config.toml
train_examples = 155796
color_jitter = 0.2
bottleneck = "plain"
encoder_padding_mode = "replicate"
encoder_widths = [64, 128, 256, 512]
loss = "mse"
decoder_blocks_per_level = 1
beta1 = 0.9
batch_size = 128
final_lr_fraction = 0.01
Rows from block 0 of the decoder of a small image autoencoder, named by matrix and row number. Rows with one number belong to one channel. Each number is 128 + 32 x the weight over its row's rms, rounded and kept within 0 to 255. All counts start at 0. Numbers have three digits each. After the name is the row's rms in percent of the matrix's.
Before each channel's rows are labels from the 100 images, of 14976, where the channel reaches its highest value: "place" is the part of the image that holds the peak; "top examples" is what is common among them. Only what is clearly more common there than usual is listed. The data: photos of plants, animals and fungi (iNaturalist).
# convs1: 3x3 conv (decoder.mid.0.convs.1.weight, 128x128x3x3, standardized in use, each kernel summed), inputs 64-127
# convs2: expand pointwise conv (decoder.mid.0.convs.2.weight, 256x128x1x1, standardized in use, transposed), outputs 86-171

place: centre
top examples: class Aves
convs1.25 117:140142136148146133138155093122107130210128155143109125137130101109124097150131128083108114123169118094138123105149120134131094127121128069129161176169170122163161172002143114133138103160121120
convs2.25 084:095074098163078161127165094147172079102185138162111164138162149100113101141120123176111165112224129129183170162180146098131148134102140099106187179108163155112107146130158137106165148168122132098101073158135114166114105125087134159082135188127070120187097103

place: bottom left
top examples: order Passeriformes
convs1.16 130:137185143132125149123104138132135125100123152163095137114116227119108112005093162124108178203092152139138101163116129107118121055181117135123120125134129108097147134154118123136098157086152118
convs2.16 080:090131114102153179101164158154106108116131162072115102150058178175176188125101159155084136132106133031103130145133146122088059113090121140149144112138081122156094066117111094146108116107164155155088154127090145134114180171105128077192157126124161171109109163

place: centre
top examples: class Aves
convs1.68 120:143095126138154063090151092100104106104066113099174150115143088145155176180159079131155077089137117154076155106131089164114116173121144109169125131120096155148063124141147169175154135099115154
convs2.68 066:086140105131116125093131127106181091139175155182161111185192131135119106133108090131113190100128153166093099168146154146171141113053147092111100069131165135117145163091121127096124166126116103112089102118127171139125113125135142106147143139086088141107163096

place: top right; top left
top examples: class Mammalia; order Carnivora
convs1.105 086:152150117173112104125131202127163093129125128137072110098097247121099070071114130183114196218110150092135128162056153108095123064146158111099116135086114127115117122121110107137103133099133113
convs2.105 098:112159146164173154131086177206095102162142162175154146128144146166125115156126138103133237106115185137114099084118165139114076073114191120123088133154129169058176165168178117112133172119120118180128153133116144067182105076099147104085114156142118159141116125

place: centre
top examples: order Passeriformes
convs1.58 098:123115158194162121111109136088111065085200129124112123152137146108115116079126135132163228146144162105150135171138139078127076114064118162119162166144183179125096177087097157116086119134127123
convs2.58 119:118168083141114118097161082131129134136077154107158136243148153121119181132118154159143140139166157080135113103103187161150136084091135122139153143131184094122177133130154029116192130148200096112117112149145099115093111151139080119120130104159102145124135120

place: centre
top examples: order Accipitriformes; family: Accipitridae
convs1.55 109:141084157139136132133141113121085145104119134151143106124022123090079076108150112166140107126166137101137147155153130144181139122131136055111123139114147108118060128164068147204134123121107118
convs2.55 087:088172127133113141147140180128120206061112083117089070126109111066159136116117166137174101107105145120201127106156142131185117131173112137105060141087108181136168093078041124135064187151109121183101145157140122089163079095105109111145165116130121184144099111

place: centre
top examples: class Aves; order Accipitriformes; family: Accipitridae
convs1.37 091:140135134118117126165059093096121097120145152146142148158160109146160181113162113130158061106123171119192106157105158109151130117114080032130142078148108120117062115100119124114090097081159168
convs2.37 082:118179136198148118157158094113146084150145123095097136118122138109190111063122198120169135129158170114168121146099127157131135182155139102154097147048079149118149129119066106149123169132136077096156149155115159170106075095105126124167173137068135130178111137

place: top left
top examples: phylum Arthropoda; class Insecta
convs1.10 141:102132143119114125123112165138124108067125172145067109149086210091118090022070161176151197184128151135160098148109140108124142012175124126130121143127117127082157140163102139150105157120174134
convs2.10 071:170134149120159180126168171139054082121148110110155120110100076192110112169098187169098031122163112114130060073170145172090135137140144134121115092145081067105155098149126082143114083138167112150107161087112128130085111093068118070164135186136103112109130118

place: centre
top examples: phylum Chordata; class Aves
convs1.33 073:133135114146094133189126114134139117147075119105108117152123088125104148095155096128133105084154090071081126119124141079162087136115123100072105130148125085132171092133064136145105086160097101
convs2.33 105:145110158141115076089151090108185091124160106112134132112082217162127117064131172204134132166162152112161133101169090116170087160151124114171147143126170144169082100112119116130124167098109099173156136122170154155187090134071132116120110096101114126154125078

place: bottom left
top examples: phylum Arthropoda; class Insecta
convs1.24 108:124146139153097125144096142135134120120153149175041113127113222127110106075111147189124185191141141130178135141085151139113155043179174148139129155141084110113143122127095122149138128105135109
convs2.24 073:132112130117088123126127134121111097109119135098152129145113189115161136077140116112112071117039132102039138157150098182096157144064124143153105078133048180087161064096104124131070119140141127107107149116060189124146153140134097134093076108118124157112079146

place: centre
top examples: order Accipitriformes
convs1.35 120:143090128147136113095142070096123162141184133126115080077133108120109086159100121135070126117086162079151128110111120120156084140099135088162099181119130168160131124056140139162186132137150144
convs2.35 103:166119098121126089130158130115119146129107114117124139175138155090141149067171128132142133134156104096165132146105125150139138140078108141148102149084101164129134130136022107109128169188128140114140066142100116142102088105098102197117129100169085096184205148

place: bottom left; top left
top examples: phylum Arthropoda; class Insecta
convs1.61 099:088113120112074134129115179112137111126138112142030114137074222100125123073104147151112175198138101111119101150054151107087155076167146109146122135092084129076183126117112128133110147131128109
convs2.61 089:110125172152175124150140167163078097113079186139118145095103134120181124141131081126111137132127104109143153149108146161121187101180187137119106126171108130176090131118173145088126048145116161153097144154142103125107171174123189164174091234112153148031153144