A small image autoencoder, trained from scratch.
Model: 7.3M parameters, encoder arch repvgg, encoder norm groupnorm, encoder activation relu, encoder depths [2, 2, 4, 2], encoder widths [64, 128, 256, 512], decoder norm groupnorm, decoder activation leaky_relu, decoder widths [64, 128, 256].
Training: adamw at rate 0.0016, batches of 128.
Data: 155796 training examples, 14.9 epochs.
Rows from block 1 of the decoder of a small image autoencoder, named by matrix and row number. Rows with one number belong to one channel. Each number is 500 + 25 x the weight over its row's rms, rounded and kept within 0 to 999. All counts start at 0. Numbers have three digits each.
After each channel's rows are labels from the 100 images, of 14976, where the channel reaches its highest value: "responds to" is what is common among them; "peak at" is the part of the image that holds the peak. Only what is clearly more common there than usual is listed. The data: photos of plants, animals and fungi (iNaturalist).
# convs1: 3x3 conv (decoder.mid.1.convs.1.weight, 128x128x3x3, standardized in use, each kernel summed), inputs 64-127
# convs2: expand pointwise conv (decoder.mid.1.convs.2.weight, 256x128x1x1, standardized in use, transposed), outputs 52-103

convs1.1:395502494516503493470483511537535528561481521521485491501486495490500486496487491484498486495486515519523515529566457525511513496499496497492503485495505463489504484469476503494483510485483485
convs2.1:535471538481506478533454482455489490477527517484462486548533465513479506511475461507498513526493519509513511496497494456496516477475531461506482490508509525
responds to: phylum Chordata
peak at: centre

convs1.70:500509513565426505511534444466477508514500482536490480522497513507525496499480527490531480543471516470496474494545495502502529486518442475450506531532490520387517493523495512513499559467497497
convs2.70:495528504502513528539544500519523532544439503493493496524462461489531476491502507487466495497509521514483483463536501499517552520426472541498503507490467494
responds to: order Passeriformes
peak at: bottom left

convs1.5:642506496475506506498506515509503485491498501484503518514515496515481507509508501499500507474515464498479465501490470476496486509527518503504526496493514462494477499498495495512503480497508505
convs2.5:454531506482475520507483475495519542494484539495515493516475472500534498439531528487479481504497552522498490501527505484508470511495545481489508500502490522
responds to: class Aves; phylum Chordata; order Accipitriformes
peak at: centre

convs1.89:490515504545479506509505461503474499526502494528535498510505546522518509453477498454521468520488547504433483500494474491463519467545458520453512440513537524495499501472500522536510552532427474
convs2.89:479519488492489501490483556537501490462476479511498521500552496539539493515486501480516527528518564512488519525512525480470478495569504524538508502530477467
responds to: phylum Arthropoda; class Insecta
peak at: top left

convs1.85:493503500563441476487527443490491516529508516518471451497473530505533505509488489505540479538442491470487505510524510481511492500469435504467520511546513521396521488511477513504479562489492500
convs2.85:449490467518498503505523489530492517509489505502469508493489510494460497442503515444507506485540469489500510485523526495492500481494506496548539463498519482
responds to: phylum Arthropoda; class Insecta
peak at: top right; bottom right

convs1.0:610492460479501505455503519481478498462496471448510501542502510500503477489515496492501509477537476507486476493458505501468483521515514511526515476499495503508469495488504479500532498494523496
convs2.0:518507520498509520504483500473506548523486468475615494546508501456485491473456509466489507520524550480483483515500492472498503469500530533457460506452441499
responds to: class Aves; order Accipitriformes
peak at: centre; middle left

convs1.113:498491486545424459490528444463475522516498487516487461499483528495529483522491530509529477545461518447475460534494492478506528448497443529472507530519498551428532456520483511495472549482490488
convs2.113:473504484473539484484512542501502541501472507511541511500482486498549495540509501490528502518555546505517461464503504538486487462451505496517473500492478506
responds to: class Aves; order Passeriformes
peak at: bottom centre; bottom right

convs1.4:607534509494513523521519519500504496498484492482496508504502500481473487509491515504505492489508479486479459481487437482510490521522518512486532507496523485503494496503493503501484497495494505
convs2.4:478494489520495517471478481525506535537497504465508511496499560485513486454539550486474507469489474484506482494515517515474488509512477501466493534502482497
responds to: class Aves; phylum Chordata; order Accipitriformes
peak at: centre

convs1.3:632481500454491481477498504532484502466527492489528524522515486512486498503509480504480528468511475487498498506495525477485483510508519481535498514506514584497467491517516474517527436484520511
convs2.3:524483547466476513515470506510468496469519498476458519507460487474479526504484487491488530488480519508506498475513508490531502484452492446484463504468521457
responds to: phylum Chordata; class Aves
peak at: centre

convs1.99:503513481582443494491505452479504493519490463490484452494466515501516475489465511504499466556448531469471490517532509506506517476484438520462515509530497524419545502503476503507490571490496494
convs2.99:485494493455483503524487491516477534501492526562469479495537446448439510524490504504469500508479505542533507496527527484485461453494469464519491468525500457
responds to: phylum Arthropoda; class Insecta; order Lepidoptera
peak at: bottom centre; bottom left

convs1.62:503497520482514515482545534518483467497486524460495517499504525467452539484534505500456514464525500516529535489473535520498433495498532515536502479488512470563471520465486500509509486479517525
convs2.62:521474464453508446493491482463503489475473544500514461489506458469505488478532508506507464471497489509496490489515542534467457446495478520474489500529517484
responds to: class Aves; order Accipitriformes; family: Accipitridae
peak at: centre

convs1.19:496506502548451493475519465484485524515501512514480441478446525458513476505498475517528481513539528401497460541503493517509516495504454503496505536525489548459529489490489511493467542503500488
convs2.19:491529494459455530522482515514515513513533529489530466495474518477446510469457496508470468493507527520517508520507501515499527528451481569487503507497478504
responds to: order Passeriformes
peak at: top right

convs1.53:513518535488493487495549503491478477538438514473458538459449507494451502495509497502502516472478535481519553501496491558522473494509506478466490487500533511508506478440508473516532480521516538
convs2.53:486518474507452489458502501528482512511537507495491454480507528557483491467482508498460483551513473441528501474482466474540524484474503487504516529509543500
responds to: phylum Arthropoda; class Insecta
peak at: top centre

convs1.83:486501494470476487446481512506514515524475506539482506538488474479504535512498561540512499490487508468480519539464533494425513497510485504488518532510502513511486498517514462528527488514555482
convs2.83:516553493543506554498483508510513434537501478508512543499518515518465536502534524495510518507481498459495503493483540484451520551498560519508486505470457474
responds to: class Insecta; phylum Arthropoda
peak at: middle left